From a checkpoint of a small class-conditioned image flow-matching model.
Model: patch size [8, 8], layers 8.
Rows from block 2 of a small class-conditioned image flow-matching model, named by matrix and row number. Rows with one number belong to one neuron. Each number is 128 + 24 x the weight over its row's rms, rounded and kept within 0 to 255. All counts start at 0.
Before each neuron's rows are labels from the 100 images, of 14848 (inputs lightly noised), where the neuron reaches its highest value: "strongest on" is what is common among them; "peak on" is the class under the peak. Only what is clearly more common there than usual is listed. The data: Sentinel-2 satellite tiles (TerraMesh). In brackets: how many of the 100.
# fc1: MLP up (model.blocks.2.mlp.fc1.weight, 768x128), inputs 0-127
# fc2: MLP down (model.blocks.2.mlp.fc2.weight, 128x768, transposed), outputs 0-127

strongest on: main land cover: rangeland (57)
peak on: rangeland (60)
fc1.351 [ 67 176 126 125 179 105 143 116 140 133  94 136 143 114 108 133 115 127 134 100 110 120 132 141 127  94 136 120 121 136 154 130 123 143 156  91 121 145 125 126 126 116 183 114 144 130 137 124 159 154 132 126  84 152 128 101 122  97 112 190 136 202 104 130 158 101  99  63  90 100 130 174 124 148 107 149 126 116 137  96 123 105  93 109 128 135 116 123 111 155 116 114 130 111 141 116  69 166 113 108  99 144 144 121 132 123 118 140 131 137 135 138  53 130 158 153 144 105 130 126 121 170 133 128 111 119 128 139]
fc2.351 [ 67 181 132 116 106 106 112 101 122 127  95 126 131 122 111 123 135 125 144 152 105 135 141 110 131 185 138 130 132 129 101 116 111 101 162 105 131 119 134 135 131 135  84 129 147 127 118 120 108 117 135 130  98  94 122 150 114 158 118 185 114 208 129 120 175  93 102  63 150 143 136  76 138 108  95 160 133 138 113  99 135  94 171 139 117 123 103 110 149 111 139 117 127 147 142 108 191 168 117 119 104 145 112 118 122 135 141 127 110 138 121 137  69 125  98 124 146 148 134 139 119  82 128 119 120 110 121 144]

strongest on: water (76); main land cover: water (49)
peak on: water (48)
fc1.575 [127 166 143 165 125 120 135 139 113 153 165 117 102 139 126 153 139 114 142 131 146 108 108 116 127 118 138 141 117 115 184 138 178 127 145 100 154  77 118 122  86 119 160 119  87 118  78 135  64 137 119 165 105 144 119  92 148 133  96 181 118 133 140 126 130 173 130 120 121 133 113 102 129 115 140 155 132  90 160 165  78 148  86 151 143 140 136 122 133 115 129 106 111 126 147 139 176  99 139 108  91 171  98  84 142 144 143 120 118 116  81 105 118 123 150  86 101 146 116 138 131 127 106 103 123 134 131  93]
fc2.575 [105 154 148 142 133 142 113 141 131 144 169 145 112 117 118  93 104 104 139 116 155 125 148 135 131 151 135 121 120 133  75 122 154 168 153 116 118 174 166 141 164 155 103 127  80 104 160 151 165 141 151  75 112 112 139 163 139 133  99 173 140 123 126 124 126 175 120 120 145 134 110 161 138 143 130 164 121 144 109 164  66 120 175  89 105 120 129 100 113 147 120  91 160 134 142 124  96  81 123 115  89 112 157  79 144 112 110 152 122 102 155 125 116 146 118 182 107 129 139 131 123 122 118 136 135 115 126  91]

strongest on: water (67); main land cover: water (57)
peak on: water (57)
fc1.444 [ 98 132 184 164 111 156 181 113 119 131 149 138 127 126 113 152 136 101 145 117 140 110  86 145 125 137 206 105 121  68 136 120 122 157 115 130 133 106 125 126 133 107 108  93 138 144  93  93 123 157 144 162 164 139 129 135 109 102 103  63 113 153 155 116 125 108 142 141 166 118 128 126 140 124 107 142 169 155 159 105 126 133  96  99 164 125 120 151 126 109 112 103  84 134  92 119 149 134 123 137 161 142 100  98 111 126 120 113  91 182 127 110 118 150 142 149  95 120 155 141 143 119 120 144 138 118 159 168]
fc2.444 [103 125 186 171 145 177  83 121 120 133 135 120 130 123 115  95 117 108 161 134 146 147 122 115 139 113 197 155 138 168 131 153 111 114  90 131 127 138 142 121 127 146 140 110 130 136 157 104 151 114 150  85 166 108 148 109 110 169 102  68 154 154 124 133 131 100 140 138 115 147 118 131 111 142 103 156 173 104  86 105 142 133 160 136  85 135 118 159 118 142 144 113 159 117  79 123 109 111 134 142 164 132 156 105 111 134 142 135 165 183 126 114 116 119 110 108  89 151 104 137 131 137 130 119 150 119 152 177]

strongest on: water (71); main land cover: water (46); clouds (36)
peak on: water (47)
fc1.419 [122 110 166  95 106 124 131 135 116 105  77 152 134 133 113 117 125 154 126 172 100 117 147  92 126 127 126 118 129 107 127 128 127  89 134 108 109 129 125 151 125 136 126 127 111 125  96  99 160 143 146 143 113 144 135  86 166 164 167 184 118 132 119 147 167 140 161 121 158 151 104  67 124 128 140  77 132 146 138 104 151  86 147 139 105 121 125  96 173 106 143 113 155 150 130  86 120 150 146 128 150 124  99  62 119 118 129 154 143 182 110 127 189 143 131 138 121 129 146 140 114 100 117 146 101 152  92  96]
fc2.419 [133 118 165 107 137 127 115 141 124  98  76 103 138 138 108 138 138 153 129  88 109 135 174 146 136 116 137 145 118 147 126 122 114 155 136 112 149 125 123  92 129 117 139 129 111 127 163  98  91 115 120 113 123 117 134 161 167  94 165 172 136 124 147 119 191 141 150 119 104 115  96 178 125 131 146  68 125 113 120 114 149 105 104 108 154 135 120 111  88 160  77 112 100 109 124  80 140 151 138 129 150 108 153  80 117 144 125  96  97 186 149 138 190 112 132 127 117 116 106 115 130 146 117 139 108 156  99  98]

strongest on: main land cover: rangeland (50)
peak on: rangeland (55)
fc1.102 [127 134 133 165  64 131 137 142 136 131 153 163 165 135 122 166 130 118 124 140 152 151 142 169 134 127 100 163 132  91  80 108 158 159 134 141  90 144 119 120 141 131  91 147 189 155 143 118 128 105 110 103 128 158 129  87  99 144 122 140 150 145 104 139 143  89 132 133  71  87  94 104 132 153  99 127 139 106 103 146 155 156 137 159  96 140 111 109 161 127 111 131 120 163  77 116 126 114 154 141 133 156 153 129 161 118 136 142 137 130 111 126 125 123 137  98 152 157 134 143 151 112 122  93 115 196 158 141]
fc2.102 [124 123 127 145 187 121 117 139 132 144 133  94 139 136 107 101 128 126 128 122 146  97 102  86 127 118  99 102 124 157 198 140 159 118 131 139 160 110 145 154 128 147 176 161 192 138 125 110 137 170  98 146 123 103 106 171 111  90 122 145  87 143 133 115 138  80 118 138 168 167 108 139 122 112  84 128 141 134 174 160 133 147 126 102 154 117 124 108 103 112 149 130 176 114  72 104 120 119 139 144 131 134 102 126 147 138 119 141 123 127 156 122 118 136 109 140 142  92 136 104 151 128  96  85 111 179 134 145]

strongest on: water (65); clouds (63); main land cover: water (38)
peak on: water (42)
fc1.44 [108  97 130 153 138 119 162 123 113 120 131 127  97 133 136 113 121  98 140 122  85 166  91 125 131  88 156 127 149 140 110 146 136 120 118 164 159 123 126 132 142 144 158 119 127  78 126 105 150 106 133 118 173 119 134 179 124 126 128 138 135 127 147 133 143 143 114 170 183  99 186 136 142  96 145  92 140 138 117 160 121 125 138 153  82 138 150 162 100 122 124 125 130 133 119  80 167 132 112 166  90 145  83 129  95 123 102  77  82 144 126 111 157 130 120 116 141  96 136 120 146  80 146 132 126 155  93  75]
fc2.44 [111  96 120 159 119 133  98 136 136 118 131 118 120 125 132 134 138 109 152 142  95  90 131 136 142 163 155 124 121 109 142 102 158 157 113 157  86 119 126 117 122 102  93 130 122  91 118 115 100 151 142 155 168 120 155  87 122 137 131 147 110 134 106 124 137 133 110 173  82 159 179 117 120 162 129 102 125 117 143 170 132 130 109 111 173 128 146 142 136 132 117 127 124 113 115  62  84 119 103 165  99 112 174 129  97 127 167 169 170 152 135 102 158 112 134 135 135 162 131 147 135 173 144 105 153 154 100  65]

strongest on: water (75); main land cover: water (64)
peak on: water (61)
fc1.543 [157 148  95  99 159  66 121 107 127 151  81 121 107 162 139 133 138 144 142 119 136 117 106 104 130 100 180  97 123 111 139 128 169 121 149 156 145  85 135 136 118 157 141 130 144 122  93 159 122 126 123 134 123  94 121  96 131 128  94 141 123  84 148 140 119 142 113 137 152 140 142 114 151 181 141 156 100  77 112 169 166  87 134 137 163 137 122 138 163 126 127 175 186 126 148 151 139 132 132 126 168 158 118 111 152 163 129  77 133 155 152 108 127 131 134 143 130 144 101 125 139 114 107 122 149  96  93 164]
fc2.543 [138 133  84  77 110  62 134  94 127 138  76 140 119 142 130 119 119 134 147 135 133 138 112 149 128 169 166 159 133 139 123 124  94 145 154 160 124 164 129 127 145 101 123 128 150 118 170 165 130 137 134 142 112 163 124 168 125 136  93 139 134  83 129 117 114 141 106 133 111 126 127 152 118  89 133 147  92 168 160 171 169  79 121 120  96 121  97 123 103 139 128 162  61 136 139 144 130 111 126 122 161 131 143 108 158  99 125 185 127 152  96 114 115 141 133 131 126 119 155 133 125 144 119 125 143  81  85 153]

strongest on: main land cover: rangeland (63)
peak on: rangeland (67)
fc1.106 [166  91  78 134 122 112 161 168 143 129 125  88 164 104 109 135 140 127 139 134 131 107 139  73 132 143 135 119 125 145 150 108 154 131 108  75 161 131 132 150 159 126 123 139 120 130 119 112 153  99 112 124  79 127 129 125 136 145 117 105 128 109 101 169  93 140 155 114  69  88 114 114 122 124 115 125 146 111 123  98 183 148 103  98 141 140 162 136 108 116 145 130 134 147 134 129 166 126 188 117 133 139 129 155 101 157 121 120  91  65 155 128 166 143 146 159 158 149 123 119 125 100 163 109 117 174 102 137]
fc2.106 [167  86  81 127 138  97 104 160 119 116 123 159 133 113 103 132 104 143 139 130 117 147 134 171 125 105 137 131 129 105 109 155 147 105  97  88  93 151 121 105  86 154 139 136 120 128 149 106  80 168 125 133  84 135 122 129 132 121 112  94 127 113 123  94  94 130 141 120 157 162 121 142 130 138 109 121 138 136 133 119 173 147 175 178 116 119 153 119 164 153  91 127 146 103 126 130 108 144 173 119 137  98 130 163 104 117 142 141 165  80  92 133 173 130 116 117 158 117 123 110 123 169 190 155 110 165 105 128]

strongest on: main land cover: rangeland (60)
peak on: rangeland (62)
fc1.615 [100 112 117 122 146  99 192 114 150 105 168 150 122 140 140  97 129 149 121  99 143 136 103 112 135  89 100 116 125 145 118 161 124 149 147  63 122 123 115 138 199  89  85 149 173 128 109 165 141 174 133 156 109 111 135 115  86 121  91  83 121 175 121 116 115 133 175 116 113  95 114  79 121 133 148 113 109 130 126 130 130 158 121 110 143 120 120 161 142 143 135 120 132 145 116  88 117 132 108 102 141 126 112  80 127 191 129 134 100 141 117 133  81 137 155 130 125 113 118  98 129 145 118 133 131 131 140 124]
fc2.615 [101 116 123 125 114  97  73 112 100 106 157 113 110 142 146 158 122 147 123 151 155 109 125 130 138 172 105 129 130 112 149  78 111  99 149  81 134 134 147 108  50 160 169 169 170 122 139 171 140  87 132 112 117 153 125 140  84 127  97  91 132 179 137 131 121 141 180 112 142 146 108 177 128 119 151 118 114 126 128 137 128 160 137 132 113 134 112 151 108 118  94 116 116 115 119  92 134 135 104 100 135 121 136  90 123  62 123 115 146 142 137 128  87 106 104 137 123 160 133 165 132 109 117 135 139 134 138 135]

strongest on: main land cover: rangeland (55)
peak on: rangeland (55)
fc1.74 [104 141 173 133 129 139 161 122 139  98  69 143 148 159 123 122  86 114 132 136 115 128  94 152 130 113 200 123 116  93 113 111 114 137 154 112 131 171 118 112 120 163 132 115 143 138 132 189 141 137 117 115 127 150 127 113 101 104 190 116 142 154 113 138 118 149 159 140 113  92 154  88 145 106 116 131 150 107 159 139 121  93 116 133 141 139 181 164 145 137 120 136 137 173  95 115 202 116 117 111 151 134 135 115  85 124 118 111  84  91 137 146 137 144 106 133 108 116 122  94 114 135 114 129 138 151  94 119]
fc2.74 [109 136 162 117 122 140  91 122 124  97  65 130 137 161 112 141 167 107 154 118 123 120  96 108 128 145 181 133 139 160 154 149 144 124 167 111 120  92 134 143 136  90 127 127 143 137 134 192 135 125  95 147 127  99 121 139  94 149 193 121 118 156 154 115 113 147 153 142 140 147 154 165 122 152 119 139 161 147  87 137 122  95 142 116 122 112 179 159 122 122 137 127 129  95  91 118  66 118 119 106 152 131 114 113  94 138 131 153 170  90 125 140 142 112 160 127 109 135 142 178 108 122 109 131 135 156  96 112]

strongest on: main land cover: rangeland (51)
peak on: rangeland (59)
fc1.545 [ 63 135  90 149 106 135 122 137 104 121 128  80 137  92 127 136  70 142 126 199  84  93 162 154 127 122 136 120 160 126 146 124 137 166 151 122 141 110 134 138 107 118 116  83 108 128 112 143 133 136 113  85 113  84 131 114 119 145 131 106 125 131 108 123 129 113 130 136 106 119 167 131 138 130 152 172 184 112 108 144 126  99 145 127 166 128 192 110 156 148 124 150 142 115 105 162 110 118 140 162 153 141 146  91 116 139 120 154 138 156 105 126 105 111 163 105 112 161 123 168 115  89 143 156 112 145 121 124]
fc2.545 [ 69 115  91 142 143 151 132 136 144 126 135 173 141  94 123 122 170 147 127  69  89 146 189 113 138 140 134 133 100 123 118 127 103  83 153 134 110 152 131 122 140 134 137  83 113 134 160 142 113 121  93 182 120 166 120 141 137 104 133 106 124 137 126 126 142 113 128 141 128 134 166 121 107 128 159 176 180 142 150 152 121  96 106 130  97 124 183 117 100 109 116 146 114 146 108 165 141 122 154 168 150 124  85 110 115 113 137 103 118 160 152 123 115 152  99 149 111  86 137  86 115 155 127 143  99 155 127 122]