{
  "arch": "dit",
  "model": "class-conditioned image flow-matching model",
  "dataset": "Sentinel-2 satellite tiles (TerraMesh)",
  "train_examples": 72500,
  "image_size": 48,
  "horizontal_flip": true,
  "conditioning": "class",
  "objective": "flow_matching",
  "cond_dim": 128,
  "targets": ["main land cover"],
  "num_classes": 9,
  "cond_dropout": 0.1,
  "logit_normal_time": false,
  "norm": "layernorm",
  "activation": "gelu_tanh",
  "mlp_ratio": 6,
  "head_dim": 48,
  "fused_qkv": true,
  "qk_norm": false,
  "inner_norm": false,
  "patch_size": [8, 8],
  "layers": 8,
  "width": 128,
  "positions": "learned",
  "optimizer": "ademamix",
  "lr": 0.001,
  "beta1": 0.9,
  "beta2": 0.99,
  "eps": 1e-10,
  "beta3": 0.999,
  "alpha": 2,
  "grad_clip": 0.5,
  "ema_decay": 0.99,
  "steps": 18100,
  "batch_size": 512,
  "epochs": 127.8,
  "lr_schedule": "constant",
  "warmup_steps": 3620,
  "weight_decay": 0.0
}
Rows from block 3 of a small class-conditioned image flow-matching model, named by matrix and row number. Rows with one number belong to one neuron. Each number is 128 + 32 x the weight over its row's rms, rounded and kept within 0 to 255. All counts start at 0. Numbers have three digits each.
After each neuron's rows are labels from the 100 images, of 14848 (inputs lightly noised), where the neuron reaches its highest value: "responds to" is what is common among them. Only what is clearly more common there than usual is listed. The data: Sentinel-2 satellite tiles (TerraMesh). In brackets: how many of the 100.
# fc1: MLP up (model.blocks.3.mlp.fc1.weight, 768x128), inputs 0-127
# fc2: MLP down (model.blocks.3.mlp.fc2.weight, 128x768, transposed), outputs 0-127

fc1.392:139091123165095135119086162144065109168089125117121164121147167171178128131149118079132118096051138103183115107166145106095127134174121040146153145052088082140138132089099161128099140082117163154182186126112129081149080127151186136178118077127125126115112128135110088150118078166098067081134149137116113086103149167106127081119106117143174111125121162117040125119180170144148152149130
fc2.392:099139158140092120127057113112095159156126152124110127110185027148104184122104163144140068095178135165124130114146108128093133100098126177130180139205131113119112129114136146143115126131142130091136172116119097106082145096086200121125117124134168123112127131130169111109083192143160074118167145102077089101152097136136165146176073100103066125111178125080204162117050145113153104162127
responds to: crops (69); main land cover: crops (50)

fc1.114:167140049117142152183135121146096133128128187086122110093131123090109118117117073111127133139120022138072118119199138148152198093110141117097126134140162100167206112092131151071176153177142135118141094111142082098164119191104155167113096096154109124128112128146111148125128116093160129102092135104126139220084132094131151123141184107128158158069120193149119172175117142145099145127166
fc2.114:142128092126117092170114098144094145137101098153146108154095123031159106114124179132138114123132232100139121144193115083146070079099085166170144112091125091119117142181100157144122168110111078122091065097128161112078143119146114123144169110119079146139144128152161126114181052107133085066135119160074129110073143133161101157124203123140111122197148089119161099109141098096130118143128
responds to: main land cover: rangeland (74)

fc1.231:175104078173099159175165140122035130140100106205183125143174154062137152128181125118165165116111082101208116122089142148180170142166117171102130158214153094132156131137131129151105132129081131101144111085149101069097105125157134112138127112138134138149116127140127141083102120150120118174142103103140140140148091123115147188179083136154132106134089194108085087069161145120123076169114
fc2.231:083119115180157131198159148126145103137159136060221114123160095088097094131088125193156097161141133144127125110063119124154097152148161076148122112052124125105104109123086126149090121136137137152135168071158169079174094157168125153152111137133107091130130131105113183139128121106130174137110133182154075133156131130087106215111107129118110114158198097125174114160043152090131163117125
responds to: snow or ice (82); main land cover: snow or ice (75)

fc1.624:118105132140148135127137151113151119117145087092113115086104174195204103130146143107081139149139158149145146123142143133189133149142126226120060129105150101132114128154159144162111124147101144164146165155089201094179126158154111187100154097115100123144083164136159099121058124149119119190115113174083092083122230123172131119060129149138140129181161102120134110150093136100101162071168
fc2.624:128138135143092178145102136097124121109103116196116107104179124162061128124121118144086108157107174108143169121110104156112129152185098129144078094181141160124114169163093141072067171129168132107152182152167162109112099133093126091111118152126096137188169166120079106146255114100157114065140158179083120115124110171128091123069119112132186108136066148133108088096117131152146136110152
responds to: crops (67); main land cover: crops (56); clouds (41)

fc1.441:137150096090114137068155096119112120243069157132088122138129102106100106137126113117144138136180139109108149170106105151112137149174035132118120161122196125092140130133146081128147121100134174107052136122124139181107125131078133110094071126140167055130110130113121187093136146083052105123118044116115132132168119200094146129113142114142085126119097119173145105127137075115113173127093
fc2.441:137135151158125149140104136127137139000125165126122113126100115126134132123116113121119141127188146131124121152150074133142142086171014129129125083117088099100117081139133119139129132125116192142135115140116119063120146126076125128120072134115142043136118123132144130147102125146237134146151222142126141129117114226115122125122098128106139106122115112156130117146164112136133169129119
responds to: snow or ice (51); clouds (34)

fc1.414:112194146137157108152085067140170140120090127111114142131098157188086186123113122129165167122125106137081126169048125120176126150120155084097133075108171109176105113186168128066022129092119088159139156149169133087086113169124129100154143143109060158142087122066128132100122106098152150107084115140117101135171151077128137072144104110100156154119110141142090116125156077148093108122079
fc2.414:108054086133095148133128156116147120135098103137053113140071182167147122120145156097170118132132107107133143148083124120121094167177121112123144087131116107119136129106053118067082107130092174096194186162121118051162109134141098084211095142096120081131137134138119094160082190138106135127192105120109211145107078118135141136147122148124083161096148114162162106147146120131098154167065
responds to: water (76); main land cover: water (52)

fc1.283:150133097133141144150130133165146172107167167109111140131078157125091116123112085168084117146116102146132053143122131114185157147072139117108102144170200117141164110121143136042192146082212108130147116158087094124093170209135119114135124204129137142100122118135131116143154125081169138108157187108153108155115134078142147129126148143093140146124174159148117201180146083161108151198185
fc2.283:138137111138111111141128136167099121134181141154092132107140187165190148116098126153110098087141133125103121141141114112156124079144154134140106148204186077114085148145119094070151100134007109166160073124100131118120108057109128198138111126112152157107162118125117144082080139131171142090171044155141142108120103159157089167074115175190103164166129119139153138148061096113108112123105
responds to: main land cover: rangeland (76)

fc1.339:127176107179152092084192095120123126137165107122117090119149119091173127123178158149113093127145255176099113117172128157113140124122120138105109075175007186094120161093139090164147109179097105105093151110073086130100141098121104115098145127128164145122130147142185146144139170178129130177150122138106099124117103134140146168128173117117088140118122103126137125136094150075148166147131
fc2.339:177165147106155083195103092128119139110135131158137193140112168135053105123162159139174129066140205150151125150108130146175185099140110123102147161121111134138181091119181141104100142159214091121137118136160104162135125158134144113124109092147112126126141127144145128124198171109115129101162168115168112104050140120158137119116068177105102148108147115174159131136113130241108179076136
responds to: water (72); main land cover: water (58)

fc1.593:104100098065085124143121134183102150139095134081099156139145103211115115123141090135175149186114107094159196120105129136152120195123099134154176172074132110131122139136127151111163105122127091122153104140143094123099099088112204107107122110160147124122124123048145122137090103147216111169092127155129139109099148095132098076109132130136133118135102123126109059064242130144123131128057
fc2.593:155152131101141146132100123189092055136248121169105134115086096191121163126124165137137084176130136152126150106108123079113142173155156135102173174192131113081138135159110162083117110170129155122077107134141156122138115176163134162093135105139124139185101127199093054127166081127179121176139120070182106130124208150115122106148155137111118120139149136114123157163070132124131134134093
responds to: crops (70); built area (66); main land cover: crops (55)

fc1.221:136155144186153094093079102122154197122150094130121089155083161123091112130135155150118134123122097143054139170110125173142125107072153187089103096127225068135139110137158121065120115110115080106097125083186130090099126177146092150126132127113163160122078142096134168106151145083168147166119143076103130139193159085163153147102109093117120176140158107169101162165110079159061155146128
fc2.221:143118142167110118143079084109126121164117155143098151133063194145191142117148132134160114094183112135150107148128134118126173108133138114107127144160106080077146121078119165169098130149025099100118099092144123121112145172105138078144099092145143142106102135199148085094150163162081088119170089106135112172133092069154159143158068171156111188046133144159147138153160087059085129124127
responds to: water (81); main land cover: water (63)

fc1.491:123144172177133142118083133079143154110125152098194132154174103162068164129097127124075147106121100165089186125061119087103109114133172103164111107068125144134112111125144143105051130039158132171128128164109143152115144123130078102170110137126065147103107114047150107106137139120103120075114143107186127043094083090113104076172154135132144087127136111125177178162105081139113137118138
fc2.491:123118117162079145086139121167122137116141132131099149116225188000123130126104132086150158112139065097106129139140133143135123134143144097125119103079127120109111141131122142100135124133086133130116127145126115119135103116148131144240134138120160107130151125088164147130064238137112122111166086131064106066102045136163098128165117111144092145100190127126093162146141121151110093149118
responds to: snow or ice (52)

fc1.548:132086190227200080194085121115119140132124097077214106106131169180139115126100143135118129119137161179108145142130132102132055092158117139131143138151109142147108122178148147123061099081128155145136120133104173149138135134174096107148148145097108153146115108181134139081115120092109153048111145138112184147100155064132105127127112137090141126171153101117095136128128071122141044079169
fc2.548:038086134196064168102143138135147090137072131097091139119129110149147112129107091197125139148127068117117149164139127104140122116110172082116130107049118142129078141119105129109100063137120128145157174156111121139174063107108108103133117168070199107122172133084117167186107077128135151165126133144122098119057149154106129126151116147175124187079054131158118117139099110177097161146114
responds to: water (68); main land cover: water (36)

fc1.543:162175138157138075081150071104102147125134138137165120085083156183054128124145135123114134119124162156077105160107136106144099150142095119154131085152169145130125105168159118119141105243217057136127153154112121117105106129135147145145144137135186140151106105122119136167147151105178136142152200137159127200113222051126104126083137111097118178132138087141102139156164100149113137127142
fc2.543:124155156146158146096135116090117126141135117080197160150070221176158113128162110176104172167125160091118147175119131126162133178124165102091092123123178118145097168112090126161160091142058164134131152118113157141153130177143093117098112124078182121153119133144136194138156140129132110176133157081169168146091151119096113215121095185206172162135102148172153123165119090099117159143110
responds to: main land cover: rangeland (80)

fc1.304:147140115143122104129149146128140103057132165107100140162128150074121147114109156044114109159086117139118202145137079114095085148145186146136097149125163106124133082175167167150097112052082070139133167113118175090126111191163176245115130159099120139151087082134145093133138128134157147141110168134122148156077140099172108049157132111098154139133071167140143156115104107111105125150107
fc2.304:131104166136094170078074132160160086177147192129159104130107105161139136159075098122109140155088141108122130100111099192106144136065144113118110093148119128124189143116140116094151069113116096061155116128126161205169101170137098103172104122083109183152146139121116178103079097120082126115104107064199137140140076100097155184058182130125167110139123163107066133097102129112140165134135
responds to: snow or ice (55); main land cover: trees (47); clouds (43)

fc1.131:110119158158102131137128161154146123143149120108090139125105159174120135134103128095103176145135144158103142102105130096118154159116117130178076134130104133154097118085157183130123155108206160124166143153133205141208105099185240135139146116117128100143161087102136082126120068148131093164121137182101143107086133165137129022103126163113163100226137112103111109109102156129162140071112
fc2.131:105052123153094137152130159081128116144127150099191155131033066142112127125065091090102122120130150099162226122152152098165106158098116116126109098166083176116155131075094085118090121116033103125155081112114140092112125148158173151088181160105160126093108124144148183167113173111114132137171112171184070134155106138116119170106165105128082153110129117134108129134132161085122147134115
responds to: crops (90); main land cover: crops (76); built area (74)

fc1.673:161133172090092143100083160155118110107150079081132075121130162163096159130112085100168134118133084145104057111150140138126139107197132094143131174121163087111154109128139123123193115098145157128135105158135125166155057116164233133080142143111157065221110107126165141107152092093138082143156106144093124179140143140161114095133099132124129120218136112128146089094133147127135134173199
fc2.673:110130149113081191121070136116154147124118123092144095134101214131139110126141117142135202129118136109116160125121132135052151121172135136113150100108133101137081129179158128068111107145107148095137199130113169138145119203141156096081144118085128140161114135039141112167151058098121140165131115122088121059128139110108121084117207101127059106101074165120095089164119099060129135103096
responds to: main land cover: rangeland (61)

fc1.387:165100144143200127179115139092104101125141098110112102132144151095128072152113148066107117143127129175119130101174123109113150186123107156161090157120129098171069106133188146187159173115126063107137151160113171140185044151131088202108140114120134079104138114157174083125110036121109072146103096144117095139069163171109151106102108139124128094115133110082175133164100150133117141170087
fc2.387:136179145141158123159153081203116070133107131086128168141143090098155151118117133148165053135151158102128046120137138122124086103104135123120136117255102138135119151117135102074123126127154102121107158100097156142136100141132187129241116094151144107136133124188086151104124103128097137124095123154128149129066146148209164078081185150122132108146175132146149115098133136119114104100147
responds to: crops (82); built area (71); main land cover: crops (66)

fc1.494:153141117068109147099103140123065144119109108123090110133145047057096098129130152174149123121151069127206249118103117145152180147109179108118111164200158119139117133143161124132109129126129098109111060147159117106089140109104109072089149101158169107116189124084133127092100133173125110097099109188129106096121092186116136161120117157169117072133118156121172126111115166127158156100157
fc2.494:135116148099150146145097143136115147109190141117084114136111251065118146133150105002127064132109133105120177082118142130120074102189103134075115136079142135112136125123107085089132132150136144148095098106133138080130156142133098175164101123131158131091097133116100146074143000127118153112107134120125089087148106100125122087153153131119178087132142134126105127123095141096138115125107
responds to: crops (67); main land cover: crops (53)

fc1.511:163168180137115079098102113109142127132109100113138122110116108080140081125185168123105078128149112141141119144107112120154148131089157162086128100201144080095039124101151115118127154123145081119125190093191109132140091117123108125137198062044138132144142126208174120111142141147191137165154151106088109116070095122183144114154100132130113144104147078097061139120136187139105123190144
fc2.511:127117189113104163127048129127081174131206161150167139159088145157153199122122145122093129121115198138123102108175152117143036124095114108107177131113129072106175154126147140107089155119140114144130100156165103176096201207093118143120090054117111148082119133121121087110144162146151084150157146165111144098106131134116129146094066094132131110112179165107193128163146145094135138149119
responds to: crops (75); built area (72); main land cover: crops (52)

fc1.93:135149152161146097132079088115157153110144124154134072085120103107080142134136162149124131180140097145049181181085121157153137139124124187127118076150226116130109116141148113088125142150115083107121153132161135132148166203116118139156122175108119121125051132154118163125145184049157159144138158106114149176154159075178121136116150096108123195108155100181109159161146056159072140124147
fc2.93:138142138150150125143135082133121164149121131130147149198139142134213130126128107159131137175149101132142149184145137094135109175095127122111088111137114115099152178133169109172143139081000109169120158117126182135099104122158164153142112144108091141102186149117123163118142080163074129119111102087157166227065079076132171132113173153161116174115172128172143163138098084105095134129144
responds to: water (79); main land cover: water (58)